{"encoder_arch": "swin", "model": "image autoencoder", "dataset": "crops of objects in photos (Visual Genome)", "downsampling_factor": 4, "encoder_bias": "all", "encoder_inner_norm": false, "decoder_upsampling": "pixel_shuffle", "beta1": 0.95, "adamw_lr_other_params": 0.0012}
Rows from block 9 of the encoder, named by matrix and row number. Rows with one number belong to one neuron. Each number is 500 + 40 x the weight over its row's rms, rounded and kept within 0 to 999. All counts start at 0. Numbers have three digits each.
# fc1: MLP up (encoder.blocks.9.mlp.fc1.weight, 512x128), inputs 0-127
# fc2: MLP down (encoder.blocks.9.mlp.fc2.weight, 128x512, transposed), outputs 0-127
fc1.217:512416516440489458579515439520463519586511510442488537514554445486524534485467471558557493435483502467480498495518526506498444519476445488554471462453507499486532526577499523527511513473531497448509450454486486502490562578491479499536463521534511498491503479477535473599506478540536570421546549539524570491472475486603542498500561521539555465526497475463513551468492478646485475547524
fc2.217:493588478508499574372528515453511513512483561564522506471440556504497505520522522511441534572482495528485497530502506500464541469506552441440518519533500471476464450404466521383462476542465517532523493464507519518523483426492579497504532471508520441503506499513486527422479504445501442555463492461501389499490528541451458453504412485466494502474473500497455464506529478457511510436428
fc1.218:480431518433453411481496452482438470399525439533488549503499507535484519418477533559519487492506500497509432576531551481487542472492446494512437547513580487478468493503468527423501472492554523616462556542503522520472504492435524538539526578552480514572478576488467504485452463496427521525473493527482455565537550531476470472534471473462539541502521538459495488503459494525473448554505
fc2.218:553564558524532513490512489517525478547555570523455500484491446490529462497568501460469477494461445503502592527417464546625557464534519576462530493497482454546463483484517496567543482499438477388531528499502533512521491543531454528519562430481569455497512487512520487528489552522485429500522504457518517438500459452556508563514505527464430442530470524465433560473516503515544518472519
fc1.219:590465505469405532449496476523477512477467543555472550452493470462458506530524532433525499472491500523497479543425514419522499463519445511525543497503482500522533451509445573504527508422533511537539467535475475518519498508430462439499525513504552513446483464592476509479589566462550484452536474528495487578473536466501535511519432514528441492607540551512532445499418547486524488454552
fc2.219:440484473498586456478501543472493459505463507502501496508560503580513495538465511456442507453527536469493423572526505523613457487455445471439513536570510481553530445503559512456489478570468446534456506494576504513528539521512529479450539441531458458494560466505448518487453460441423500476441516466437553474484520506477506515540585540490577428518435540522487492527543478533539483515506
fc1.220:490458543524497481487538536495496584494501475570538506557460433543470478508593521571457485507514483530577561485547487552551475510528559510455443512439557490495502533490445442509496536551496543480583489497473542524486457501433498505436488453424487495505518408458488423410488478499514482402459510557500503510477472534470485497516540519530384471534498493440548518488518465466509510460526
fc2.220:476599497520487512520514428547499480418500491518462475432480525427565487478504507429548546499492509484529489581515527477480514439517463505483583527485468463428506506464495501578469434535535446531385543467487452443488556505422518473534526503548547522481487529565524530531511521478497546532559496493510470515567538427568506510475440515552588543486491492537459457492523443480540490493488
fc1.221:511445442547500516530394499408519470591438543554473581530456577486497536460532495477511507510563518518533478500452498444469499488473502569497475459518481530500539543518588519438447506484472506538477486569417467554487522510498519485521550504467503513533479465508499457522460494524451538515414520536451484502447463532564460483527569593519448552511499516524441480457519517486585536508480
fc2.221:555497493483465540505514469477476487436517446489557455554513501471442483504480513568498543533457550581500523524512497496465461487482505522509517552444452456542602472489413515571539431514542546425488487458568429455485450529491509535528506492537606484488495457572537504503532464457508497470549427476509440558524464380462509546459485500421518497486506498483515579489478462508510515503510
fc1.222:531484455486416518479524469517478554464506447553492437420582504497470498488511483514468490547486507570489451420514436524581512468511520557492461469493541534588538473524542505441566554556458522484542444456509477531508576513521448594479479491476489519472470420458462479490562595459479508460523543542523508515483509545534445552517506491505423491467501573555481506531499508518432498499469
fc2.222:486549500542563470474470489566526517508544531559476559561438502450554587504526487475457585466456485505528520547507564554572513562478526439553485529527556439507456520465539485475432447524571519497517522487495502463524477535446484453500536528466524476543483542471481487496438407518506559476455482424458496462521553460462482459548431477457555516478494462475472571497561498525529496519576
fc1.223:548524539431512454553475457502437475566528494460492535467458483462539439514491479479568504526542463444526510487478518496480484478521494512526517514495512442474516504550485559538514475495495470529537495438473464500570556534511581464595449575524521369536495562481503464580518502517495561499546492540509551548475523467569454537512501490509522520456498410522541436487507429606485502450489
fc2.223:471503492516472531450480516488553507519483491529481474477554517537471547512495541508499517493452581544530426539540498517511541490459504499448507476502499592525482525484523457447473544480500471406447426527519470509471466493510515523432512408455407678461529444496473532470481516416487446518496503451531442500553529505472543446462466492440508486542555548496453520518499538479494489544549
fc1.224:447475514493481507492538497594508485564523466484528462437532511470440462520523531481462513464566474485520454511452482495452561492515454548458475548492492514488432586505504469530572487511524449502449511402470457548570468483543508480487479505448536530534524476556474420435495474409603544425521497512450503431497440502510494505535517530523466415504446506474550437526505549514473530501557
fc2.224:524491535467505492563556517448529492575467477459542526507556480511439524494508489498513487494454481516494433436529488594491443462459466468520481446455476586501511496543456457465482512405578478516518411496497484541472553425411537458566521549468418550475480515513505507533490486541422523558490470528488498464491464456468504414530473511559465570479467463478508541509425501466533485472462
fc1.225:465527511486523461565541506507524512503561524520523503521515516491508424498477511514548509415571459539575438551507525481432472525512511506482529481466477504521452446448508499536498468477530526471505510438534477518430469548499549542535515516477497495475490499461410545506480458475533546455480521468540423480512524553434519556498491498432361511456482479528451566547526567466475642509476
fc2.225:490504506511460567479518509463532465480512404467439527538541435503478601482483565554436496482441515549480535505486488515500491493515436491533529536543573446460522487491486514445537526499554511540481478482488565465528460464476523497432491446483567527506539470433576499556551506520439475535450503503495550528446461510532519520480490530624541418527495457534485488432454436529506418502466
fc1.226:535362487469522483557564423505455532510534507496547458537500488464504518457543433450468521512502551536533493570484509597524533439505523541565543416453455448532533527522532555520511547521481522491526500474465532504506484472473486491431536509509511512517499485450502512486528465535506476504559569482582475467553470463519488404445502496491461556488503516506553565543543470608526453485474
fc2.226:498573517522464491508526543508523509434484521501477491489518450512540529543424551505500537534425416479520507468524465463430484530519516440416462557592500610484517449500499422500483433547507493493467492506547430489477499490544492482508455540478510513457510448519529423522521560478532511508447460551412530551479511527506476620549469498522566496486495533529427427462488516489492517511539
fc1.227:447480462474530548492456532485497492544500503494399461486510455469417501556503537437549509533529496507548507613572523550408542502475523530574486545508505570551439481481498492562487508465486491562491505508520564554502501459505527509541485440438511551501399461476497529542529520528469537526526483485537560515524521479498542511432492544394544542550519552555516493512501522577497499473539
fc2.227:448462499490515506507540486505523488414532492519557503525479515518565520444516463505439537399528484495490498472452516438589475472521525481521487450512499441451531492521524534448534468513487486422500464520477466453468453526489419508479480549609531448456546580466490469479485457583467477499516470569502508504458467497466533499549547480544398549455511520402509504510459406465516539479483
fc1.228:511490471527488470505397505449464470535450523452494493450419514524520533472494514455452542436480502502488489456529499594507533498501438515556525523486470462490468573527570408545551537486447572488494467513542466466513530531481537508574543488451489525507519511447461513522525521495503530508495543499456541490467532446597530442502497581503411439427495546440493524596508496542520431513486
fc2.228:466474539503557573525643506481480516471556460532547508495572475524493464481506469486519503502580511491505508513473527474499473496528564447535494470456537524494530470537480606485429521534480446492509512451488487491561412503547434518480462507586518412503498492505554541557493454529446469494510434455514466524464421461466496548512600455477455552518497527494488511457504450469529518479440
fc1.229:504537539514454445506501538464517457525519556510479479486520478388482458499532479479535493516379514590527499529431507478563473499482536540429508516512546502521407576489485486496507536462539536561531494489402455481530500569436501494474479492482553521482466444436455460522533534501446545526444537476519516561502512525514457481573559521551418491491519531480494568475534489536526569528454
fc2.229:462472560524585583489498551513464484504521470404489511461534502549481527575551563494493499482517525491478516589508544551550495484477505479474529491520563434550546470458524476552488437545524516494506489527488553542534464472469564473511485512580462438521423516509515503473490511517446547477493446506458503532463483430469546555522581503462568474521506529570484521431542472498595512494585
fc1.230:499514545490540470434511472488473424489556631410515568549469497546541511546477452500417532483543491503420538536483458554496451498511566480433463451479506539472509489470524525510515483479492536472518497459492463515482491590472514437455546488501536480490519477481483466463532470439489512533511498451559544470474468495520434549572516470493485472533526441509485384486481526518564497553414
fc2.230:407540485518445572564518547495435569487428460562449447469517496494501449469538532497512431466484476482538488489498465438571564474460525554572548514499516407505448505514505489498459501523526445555444465543530510469537476447481455557507465511534458536500461478523503513537410601562471513579510453483520501488541521486540536497508513519531497561450540545523549556486557481477499520479516
fc1.231:563484523539440478488531486546508519434521514481519440498483474484506480478527433441520516398512519554490511474504577534511515502537532481489576502496613575484475495455550501539559438457465536497563512539527443526484511534389466515506496503601456491506541491525527504452490488472473571501485459450544500525558434482451459427530427475542499463525463531450563509489559538543502497513475
fc2.231:521529506489493552482554556507458468522552466499569527480519493453449511476524566483551570544473434519545446547530534515454530587504549469460500469514437485562508495538516484457468489510524418464497494454493548499467471527538556479517528530464513445501454470509477497508490488488539492512500551523519581421557594547477523515519545479477442602476508475598452625450509479505503516460523
fc1.232:412468485490607470535476479500517588512491490522479497520464482503501535558438508521521531460599475499461482507517586515538483470462520557448501496509539478525518490498560466500456496475504420584487489457559552511497509436438518515528468455463445504518526525487531520474485473525610478511411531513510555484474489548449460522479452556456518438534457519441428541495485505497416421499496
fc2.232:532507492537441472456477519520545505537496512573472517567466522492454439498495457524535383549471506514496512514451475480518484517554496501560470525489510522423528530464457452480488504456460505478546541559510565436566454442521420438447463531388509562540487551460512489528506525459517442493588524516487444538491434567514502453468484503491458582491555506487517398508523498524499514494483
fc1.233:455496493486552565504456501476611525498553508449411414531514531565504531506493444539555487484521492531486492523545483475473434479464514608466555485541511486520476554487479506534478527501483448528501516461480454499538566546475576547516527525483594521447484523474478528549530447510531497516539514505513431575412504540450525527482508532509495514506538588583462518482498524456497512484404
fc2.233:491479499460481478405536477483433551542456529576550548492477543475516418494502430446505483517569480457489526514523529484554525482471491488557530533504497481505495536536459473549515490526555456510532541514535514525471439490492459531505440426499484410519562486589510434505489542487544503498477494502460576449510584500531364543528529479470522520551507529423547452463509557511509497530556
fc1.234:472472508521585559579493495510530489467494461516462467455532507561471513495522644499579515524572598499527522486524479514468540570458452477493497503488504506542506505505473490540465551499541496398469436570504562522477526523533496541518524502570467549508485572536499530541446519559507470533528502471497482466497508490517569494506494464526590511394555498479509540454449525466492487527567
fc2.234:512511415511451485371483495540469517543505478464463478540515452440517464462487451496475469513401455474491479499535538510532449520541534541490526573533525460485497502457535464526512413497462512586577581454512460501482534507483514506474468432465503442480559514492523539486555506410487528453460518494512508501542475538489472552511509495486463476552341461515472471484545502497501522483465
fc1.235:492445441524511457566535510454503472483504455498565492471550535533449429524452488478441501533507497491473505521491394500478471493497437474472440479430477620509458545521489523468483535569450521535523501479527475531474516529544507589507502545501506497605441453452570457482524501524498515515481480528467569503468505538516510526471469613483482487420460530448482436525527549497512519423545
fc2.235:464490514510494548552511526561504503459458467529456451499460472471518517482549570502492535438472543456465476455539494516551480558577498577535518550506548461417512489463452507535506492405505520450480509516449560471541501534452504496464568480529535514476587507526526526468495552520482586513514467539521469516531461399454514434478515488548466450537490467472511555387488451538564475561482
fc1.236:481484526517571509604525520524465480428437529501498422462489559440499497529500455524481528508534432588509452524392512576468464541511509510445503520441506532492466534449549541504480479484465501544509583555457486461456491483531532481473543505501463466442470560469513505512476473444480475520467510507515487499495455440446392516535480480514504470512475544540502502515479606464544604463492
fc2.236:461500488508520499511426537470526363498537529510458467528494493521481459512462500467435488448558482533481526487535472456460462491511458478489481485579439459503536509521509552517558546476560536474504496551490580511489506552528497506489445486464505489626502460545544481525462521494462553514526500533476551529470472425558486503471368499489495470492531541413429445460465548513473425493483
fc1.237:431488508476516590541600521464519525521470450536523565510452458579512432476460578512493421510521548535489544539544496539483521500479553518458516533426588532482472483477501382557482485513511512475517494552517499480459490568548475520479548479523476524490459516547460513484443492461413478513577456451494540455426544520490454514537522566487507529483513501496482501465541570513477562472500
fc2.237:520582490511470469482470500528524484444515511469453464520560495438429570506521442476456582505531430454458467509515494499516506494581456512497474475613436455540530520506477565508508549448522505494515478441479484508510518410491469496580453467482500534464528479464491489458573554524544515504507505476539538475565485462496578549467436421502500523469547483468523470512459436506596431522526
fc1.238:422564447596509476542466535455468487511469435519473497518614484479521509478478519446547470491462593416506511513502535520467487567543435516459569456475508468525484522515540495490511464467532580469493503492500453521379518544501422580494535519499516538469526509458468539482529530537509542490470474483474500513482539486497447511548512495482541527505520527530525485486566564466544510383553
fc2.238:538497517463507503478545599490567517546477519525521513430454491489542555500481463565445497477550505548484502500500453484428500474496534513527505569516452541397497605504373467478476545541564479514496505556512560562581490501450532450540436478484475458552412552506483498534456505495568565532518526487476549520523478498478523502472530542502533499482496544468494545486449568503466538524491
fc1.239:591471483510515504558556542471536534529448524553485532475405482514473494461583441536487479511477451555516593470492506541528441479507511570502485538496562517460485493516477527535522495498564537476445534597512507505467470466471473513445487491423495556523491468523502411536531546493544505477522490483524520388480506529451559479508555475513522611479490546478568531504460482519497472447572
fc2.239:459533488460546459523390462599510507511556397460570525569530480503476471579502497513531554458496500441508449535506541512535453528528485476458530459475515448545512503543548516457474523513499468526503417382553493502498558529515548503523510507614467501489587548480486570462461458533498514491478472501482518510459515448497471490491509439509502494479505419484467517546546539496534527512448
fc1.240:589537527498513442510536437507574519467446421573559478404432561526546523516505518486508489469536562533501433494535537400449506506544524481512539528460456550511517495449472473533550467433525527514495437520485513505441494470508497491493490490433455503547546484463567551564412512469516444535504491533421462524481496427527456501464422520481501430458494510508509553503486519542519487502508
fc2.240:463485534523494498526536523516477471493536509468443524490564499540535561553573455476438491487488498510390541528427463501505530501519470481451445431497455460484492491461453555469527543488468460520516500433520473490574507426495518494448452580593450552382506447480492532479569481511477577448485483490497532499475503474518530475502536494526417550561508497542534466513477520455516424438475
fc1.241:490514486512447565509486470488492510541465447490475470469463421486468441545527487498471512548566512450440493523460439419524547413478448482466511445449457532535532533496554466529516523429491626494489402468485521472475511493421492502558492522488517474502445451542456479496452507472537522483500487429546500494490497556473516564503512538516440529556471495490508511488460627517480568557494
fc2.241:545498493483555511509455523564536425461532544527483519560488517509494558448490465467480473493465447503525481510464514545499549518478550514578522546461506432425491501472439440484521486519512462449484552504524582468554433458553556499459494426489574552384507534488454499504487485557502450562529537519524477492535418490526530516487513511469420500576548486434475504445503453429468501546524
fc1.242:551496542539519514519516458507496498564484490512450585523476497462464538469504539491553529510559476445515530495489503505494513521516509452478502471530400489484535525524448534552595441507460507421594466526426573503500448486491524512585480483580460552430506489456533504518507598482528524488462512547429437528446403513508464459489506507405520532476516500473543543482506553473528456512475
fc2.242:482516523553470521504504518439503507460520530461519500510523578476495501510468512506490527497468507493453434503501444534474449523566405597549534500443551475446504463446519464529480509549541555539459513470478441574526520462494474460440537511524545467533559501613531471569444513523482520564565427443463483462557564504480563508533490489521557468547486556535557504437526471481544460456509
fc1.243:504479474484499498602540408504451592433491499532544532471461503527590456450493466474469522482564486493570509410523541481447529520499391546500536529551532446508520525497530516491498583538484481491505467449519487491474567574489513539508463486467451509466502488498500437494510484463487498477477566553459508602480487464548463557573505529536485501433519518535502492442560496535530542473551
fc2.243:514485487538479495419487490471505445576492488479568497557535518459418476468445478521577527599466508541510448527509475517444465459474537516448488439462474581497529468559485469543486422506486511519455466491538499525548440511487537513507515463574567502477490461535514527505536491488539484458486421477536433496474487477531517444443474528473491466592432492478489456457449464533550463616490
fc1.244:498476467505531521545545477504458553445503516541444535480444489505504468508571461471551507509501509454524454433481536408491498504487528504452452517504455562603434479509504522494456486518579476539488541553481459489422557571429422538507441508510508449473498503553544533490472518421557437529501497555530416507429491491452507531523437462530548472547554532442524434533481532507479507508467
fc2.244:528512499455455472567523471498463475514506470484568502504543478536501465525410419469486554497464411518549437524513508445455551506560477558475593475463524506534468472542537438496526438447531571497545505506519535546524529436550520541567552487519458524431497423522510522492462489470518527562564490445487469473489514517548506459513514568456437487444475433490474495559555438463536509503541
fc1.245:566420472530537487494578437414468461481456499527504479490475516483467468485507477462510576495552534491409468554597380540498547514438478520455501490567474510454578529447479514550500490551451486567506448505433527557574515522470478515561486473496492497488508488519534525513421487522539492508496424467521590476534512458506465531516503498530527537462462467556497495568507474502544512507528
fc2.245:457531508515495460557478482548560483569528532533539450572468490571546456426492553410524468489558423436542516488433447461521448529526494486525463508484483573504451521481606501525464495440481540514469578485531456487437545546541524537452465457516489516484554470555462488485518485454450455485523502555453514470515489486559512493470553498481462472533528456444481450497412504545465548493493
fc1.246:489420431520568449479494405488548499478534365470521475538504501550466486505465482395529545472602489446500547480535528470534543514523536475475457447516459495533530454552576462468473525478497477526559506482469509495570538504464501522524545481452453534479556484509513514540446465449538499494480463527519532566430496475496464502502520524518479452451542470442465421531513498434482531475448
fc2.246:536492500496518513551497488474462479526542493473476467405559455516497513503531576509434490498483565511483512507516439631577477448425474444531612494515477485496544521464531480527522497489518511553484506455523420522482473511452561501555480510557483422508475421445448484498521510565457550507519558501446463519549468446516517546520526499498537464519457521560472557504515503506541522577573
fc1.247:452549474526440481439517551454446517455506441500550499540537426515480465509455442451467528514494462523501558514500450503540583522508517527476499481536476526532548482464534476484498486463622493534477526517493505499473458463521449582502556504568463540479504402496555537431468607548477523489466427432533511535533481469487493511473461463468493466564500463488518502576528509461477528557581
fc2.247:554486536501528524508482496509523457468480555464474573440513559505517481434543540528511468485451480519484533509466544496503474499464501454591490542533513429420488580520465538462486513534401472469532520522491477465574537563434481428451456445432547499505434527499463472543467478522442508539517522567541483488482474564515583404548525475527471510470544514534496551407489470530517515469504
fc1.248:437443518492481517462517511482485522510488457424521461534551479451513499538511515489487458482500528451444519521443593539457463452528500514495499514588465569505539551423556444520433455569544568429558458514568519485540527442565506446505497509480499446559468481483463478472433491496503512553522499511519492472548396490503473477473493504469560422518559496455530582460485490493485544506566
fc2.248:484577452512540531555436474523412485475551526517437493485511539507493519427503530505489512534442435583488525556547443498576501499438494453570532526405463428518451523528452528550505528525515466565428562487490504509462481485482516490465484452577522511441487442567501493515521542572543511496499547495434515481504504486550453482511525493536465544497445475511444454548527493489500426484427
fc1.249:465500555544419449460516493510505545481429499536542503440553412496508536532495513506492490605518499428477466512473486450510502517489531500448494467532477493423479531539576461562466516477439505466486533548468539485488496509486517474500467527502492477469517491443493506383561526571490550586567547481471536500496574526517489451503457521489487571430482518469510488425510533424545592480516
fc2.249:488520501493566483469451591509530476459522485451447515481525489524507482530531518446468452468487451455549508520545414561491502463502490464524487478485531482556510471523481522503509530474554359544531501588483584514500554475509527455479505487435498471502510474486505480556518516541483565487506475412519574426548513523473429457468501514486525525397495467588567500503486486542528427472443
fc1.250:509499495499554423467566522536462462528486496524531449572540574529521523451422505473457540490485477542493515532456481499435485422490463483464444554511480538488532504494541508534521521541457511579544581518477435582464516463451449533536539475505455541554467528414612452492460564466550566467505479522469512534473540468478507545455514468474512486445481462462496436490503475437449491536488
fc2.250:479595520488523500498489487497473515507478497543515524509523534530505522486527421466486525553532520496563487480519524538556543516525509487637551514571511508536439539543498510541509418517508513442527484503543495554556486531487432471514494580539502481561545506496456505398492512515568475512450540468503429556560516556490485555524446506482471423533480505421554570513488544532490565535427
fc1.251:573481566507468492441523537481509482525450498570460581435427520486537516541504498516464476479510492496573421532444453489449571469492536506514538453445482584497534503534508494443473559525539486531460551467466466521570505506491470508477538444528567441524579508523538602492478500482533531536446514500527524490565545525489544481458491498452555490453491502499454584483468612510518492533480
fc2.251:535568496480508535430452560477495503467545513501536552536496524523508539532466499547532532499554505472506521510566466545507510514501576478548488467457491463512518517483547524561450506450421554486543492454555505464492497515413491475506523463559511487433520519522472403470426492555454509526467471510518525455473470518486478526533531519574462474517492372503458520427522359551531553516519
fc1.252:459519551478510511382499502441495577564459548502483470560581489455493526481463508468507499454541550492563521501457533473499504539500435511451512522521547435525505452513518542504529411502521541494514451521595450514429551531473457558547550490556435455521479465470479497526488454561550466481484513505458501403471542527471509552512526476505447526511423566449514521475453461494547470456517
fc2.252:527456482562521510568488476556482402469535491452442439513451519557611522467491521584512483500548416499433524486519467492480475492463568467506469454532491570459448513488493480503534551509506538517516521488463559462590449489469476457432453497450516593514538512570482490583531543500563540524520425557497479526496442477521481491505466492504515507481576493459480492518523450478452465514495
fc1.253:512518481521574472489500517451482522515533456499582507500515579432469487515449484433419522513491503457501480459442490517512583467546475466520461445486498565539532506481517437503506458515467529476468546564458471447491452456525506550538505458551466511497565498468503525585494514506502512429505423494544475451450527531471461542436586500545446515498446457472569459516467479451540612541541
fc2.253:494558537456505537507496489555527471532487522458508448501516447555500454506521531441540534498506475525507500515494514508508543574506471521532563474484484416431522526495550549501511581556511488530523432451553570494531523557440483504433447521459540465554467522509481545487469460501480530585507525464532532445532493490557562490504472425460532467530545522528398550400548491545483413430504
fc1.254:515563502544480492559526543566531491478547526491538548474562480512530540480528547560577449530425494482396472506566522515526507572498478524512463466467481504521516475479521517462534439554418511541512419522449442478506477497437531505470501473498520476455554491487462494511564483469481452529432505557484486510492504513469495473422567485483426470507426357506530511495534498538507437498454
fc2.254:490478510468480516461545378464496529431494506519482560498513538512409497513492461447471496542540508503497506505470526531502516482592483541456521447497526441522552496513439514536501550498516549577505491466584481515484513509473435504520539534562453479459560448477497562545528519552501484546507468481552469529478619471499492509541470494488458468475558558443510532397519478449551556438566
fc1.255:438518572435457469502531542552550550478425497488468450460493527456581435532511477444531498467526505484459498480489535563488531461589498482454466501503471461553555525503542463475532468462525602520475523427567511564507460509525485512508497468522435535499516503456542450501562487567545449479445463474443515510453447537467447462500556585526569469514505458488488510520458565433477483499486
fc2.255:508505519399512498508434512554508562469511497542462516483483517520529506483510496483521538464388619488513475420477505519503426512529502493461562469491543502475472485546504461458528525549550523514498506465480533567496427471434469508474519450481504548504496597495497519539541531406500613450432542500512518493510441460489575459517493515486478519531468535542404465491549536537523489510448
fc1.256:542525541448463406479580503449479437499492445494541490450500515495480579442486433441481452484454490474511491467536493551450602528540476505489551503536462480510492467495573491472602500526497478515432506539518424501499511532425430561502499531539458488511518507502465452511477439536551512470501519468501483415483501540533473481477530432451524504515497559506499496478522442361509511475476
fc2.256:500562477499486546550479521488553567467534451497470471526509549507456465539445502534522535475500477544530560501458450509447391481556394520502516473420565509497491536509487477570480526495508553456461502489421506505499539500446470463560476437473555551481484549454536492525494534434484460573570490509527481473483516512467523616456493465532401524486457447535525516493443517493554470505494
fc1.257:444514472449518529531508404564381513501490539515499521504522478484475519477435513509465470487461505530488475477504517522517450493426487502541486504429544463553498489526500437470521576519514534484515518522500507471497515566413498470487474496530501482458561513467573526464371494510552459511525519444487483476423474487405484437463487553495563454565515493557489465570463500449482519560419
fc2.257:527468517437442504487486566426519510544459540507453533468466454505506475488535480557550522485511447516519543515509470508488559516533554555543428494463479477426462545527455510516436484490430512491458487505464556464537482447456534458468581445533502463528530482455476433529527545503519437499538456508441519501522563525563479576433507529537454522501523480421517533465475497549565476517633
fc1.258:491449513457518509501491531531502414475493434551452544489470464474439533572548501481487414469529547464514430568562429564457486496558475562473467534504477482464545537531510497555476471457561365540504518491521537528442547493495500450545476547528455457507516549511453469531510461489494513517524455516507562492527557475474504508549480408508532534445476440516518555535502578511491458453521
fc2.258:490551483553491471512483478488472541591577582496521494447541553537583509453439490520501488555464405540511532479435555438513507498436496441474534490520508544510478519437484469510546527532438582489496515531459515472593454480500542554481484487519474470511485493425534556519502516504492492526479479428455383562469493513551499521465519571468516494535500553505462477474522429466537555497482
fc1.259:506429492527503502501483568424468528475472491524536518565535550540529536474516455609454481458456422528490512534517444520456557502492535454455513488484516520566509500464541470525494538508495444592451552547555584552503469497453497528466552465563532530509497460463494495506409508427498552436455509493515531533434521501480485520509552521523444526500535535514526523462525394481518564462438
fc2.259:452537487487499521473546512550515481512475515471431490436482483476492538558502500472490532511548625481522561481531547508512472508514501509472532533539542478415483494556414574520525411493513532433526441454454383462513516481513468505532468545439471461429498527504508499522585546571476492600573488491499509443540520512493518504542481512467532513491413509477484500520476576495542478541525
fc1.260:475528560535500437494467494512430567419470520553501547489526579406427498432510486498533532419515474514457432518489495546512459497511442497451465544513524553510482408463565476471491496523558545462472552569498483530495553445535445507482450473503415427498489467539604468545504463478438539476524482563466518521483486463484499487557449519512505472467469476533489464475494536533509528511554
fc2.260:540566516561459539490511524519425487483492472540530522503451510534515495526495493517427492480520450530474494498411498456482495497407499539497520530545550554564467443510498461496535497538479464521532469524492461508455552502498455551457492455477513535509563541444464490517483496435536437520500522470487502505449432617501497501512512575484586485537484520427453480473467416390429589528495
fc1.261:530435504520470497518422526465538526509400500460520523444492515467465564642528482497470465536490553596514577480499559545490546504527491451477542528510557443445455501546468519545537522513478533544546536458494454469610477549435511516519442498508551494481480517512498490489507565497483566475471502503542590492458495474501529466486492473571511421502481526472526507439526479488551510516545
fc2.261:528526505478529488509503460551497478573554478522499538514511506477425425433461524505524499528566462488515527541446471458534483517547501530581424523423497538501500515434609458497478528457501526542578533536498483517411528509502475514510456495495489500514504491509492452565491432483545378504515471493549467577475445556573484529466414492500484540475549533443473513535454507503448566487473
fc1.262:442518509526501495513515481491510489571509535493528526498617494498448509461421496470430494466516538499485488478487523563507490517497521518556542478423507538506541483518539503527484540459431590462514514490456532565482498460465494535520593528440493543478556499547504540494491555532476552459416495520460535519489474425411549526442475487439566400611518474487488493448527534525481522550491
fc2.262:481502543471550507509617501485561574430532512465508571480454472522492512587517481469515516463466505498511475537518587475542514487550472416461501458502515523488525494515491472528488432504529484524577474507465495438542535472482458456500477513513457531509472519452543519495506454552538476479488494534490549455525511593516417441483484424578458528470461484469443423573572477434521434483526
fc1.263:485497492524472421465514522548485462485490475553539536488524559538513479473408566470415478396540460581499445518526484486473494474467424568529500485473543500484522558480533554507522484526491503515445528478535515474509508391527486469535512430525523521554530557530460533507547460405511557443501491495472496471500518462509518549472494493485513455565467558482498451492519607465558433464451
fc2.263:472508507511499558481502470531488601531496517506487514510479558501435460546593528524540485521435581554518498543544464478470546515465501526460491500504429468454506495438471460480511565525508447511502472526476486492527484587490526462541490485525490447520525453529527520451538518420605523458485440501498466519486572462492452506484428523475468542477520513552532498490635553559507592508442
fc1.264:505459552481487452576530503456503527516463492557480556448472482498560491501546552490505546473448509481461430569558533507585448518506505574425513475544481504492532475492541547456560489490522414564461510478488519514552486459438471489500529510480476509532494473471477552602446517539498494538438506508430512476525619452545512520546567485436525546451510509502473507495612468512478476492498
fc2.264:416533462522536422474495497556518445511558514503541498560448511524452530481450484539484519483587439461504460492459487476444530537538444526551488487502485525556481510443499471494527551500462553534454507516475475516460506478631472525503522535470532466512522551543528480430562399551508444511524513452534537522541468528525471536412493519504473471505534556483471482512424553540426547442461
fc1.265:516438454436460431492528417519457537535532565471525493503476444447530470533412444524472482435489544505487490531450490559471482465476501491561562479480522488448547579526520560573536517508491497501493469512496525464475557470465513496465541528527522563565496475435548462514518493500537538547514554492495528550514502501582525452517510535529489519511442445479513472537549469666528525508528
fc2.265:511466513518512513472466517534541483520453473549503482519513524532485492477597495453518547573478487498557505507529529476542527496525487542453472549495475507570477339446496477464428510537515529433534532486478471545516490613548501504500483499495475456487479514566498534505462456455469465429480522488485426418481471499447421494459474481505513439532443537509476569420499530415515449513468
fc1.266:497551517528485553546534504497528534491526598512503438501518539502497495495512439541485466446503447496452521520514448460555520450551474433488596520581523493488517484482427458484536538546405502562486466529572479493572515470513527498483449495490502452531476475497545470565511515503472520436449474425513431455472455559447490482467498505607521469469489492492452418557501503461516588471475
fc2.266:496550550567480509477509486518507463483511510492493536462497452539480541490460544483435474500493522462528493454575504463445540498477485504516458421524501467522445495568541505434455555464565498548495516569473482506497455491440435554491531517527471424507501523462511496474524501565520411657542563558586487547495501540505541559536490461490548505553564561476514518490537443491449469524493
fc1.267:456484498571520467455582527449554560459467510499566493494570496465484486465585465560600464480506507433467479507462530511488481484510483547518538546523514522510554402496545502507504500514557541560533570534507495584486507541494538524463574468514521517559527507454489520484539508479520495520481517518440494460466537414476434516537515556426418506499545486532522559467527498449569557553501
fc2.267:541463497570465526536490442507503423529499490498454568532484443537502577456521474560535489495454472505464466545533495502515465529543511518519501474493463524445509564497449510536405501479509476488515523501482539449570523465445568477395490459496464554439554466461509499486447512521488449511493449470498437476543592489545461523523551547508482494462521502536543501444503453551598409522580
fc1.268:485454526444502505508482524454450518562493487567540504539482508495567505532587508479481445573510532531527556517421487487515492487488431446487441450418579510500519551447518391509492516465509578550504533535521522483513515505591453572534493508523522411508537486493525443494506492499520538481472530504506457506453568482458522491484553456456559420512510454467449482547538570492552551535475
fc2.268:525598430519526529495467432486483539473508499445454587564440559500495517466540514526497501513421513536539547483573518490571480530558456509553501504452533526488518451456519557558527501566572481432572480469473562447517547508502456513465515458485520541440491472571536460478471530493469474485485465536491469454465482456503558529444510524511509599547484465455492502429515452527522438467483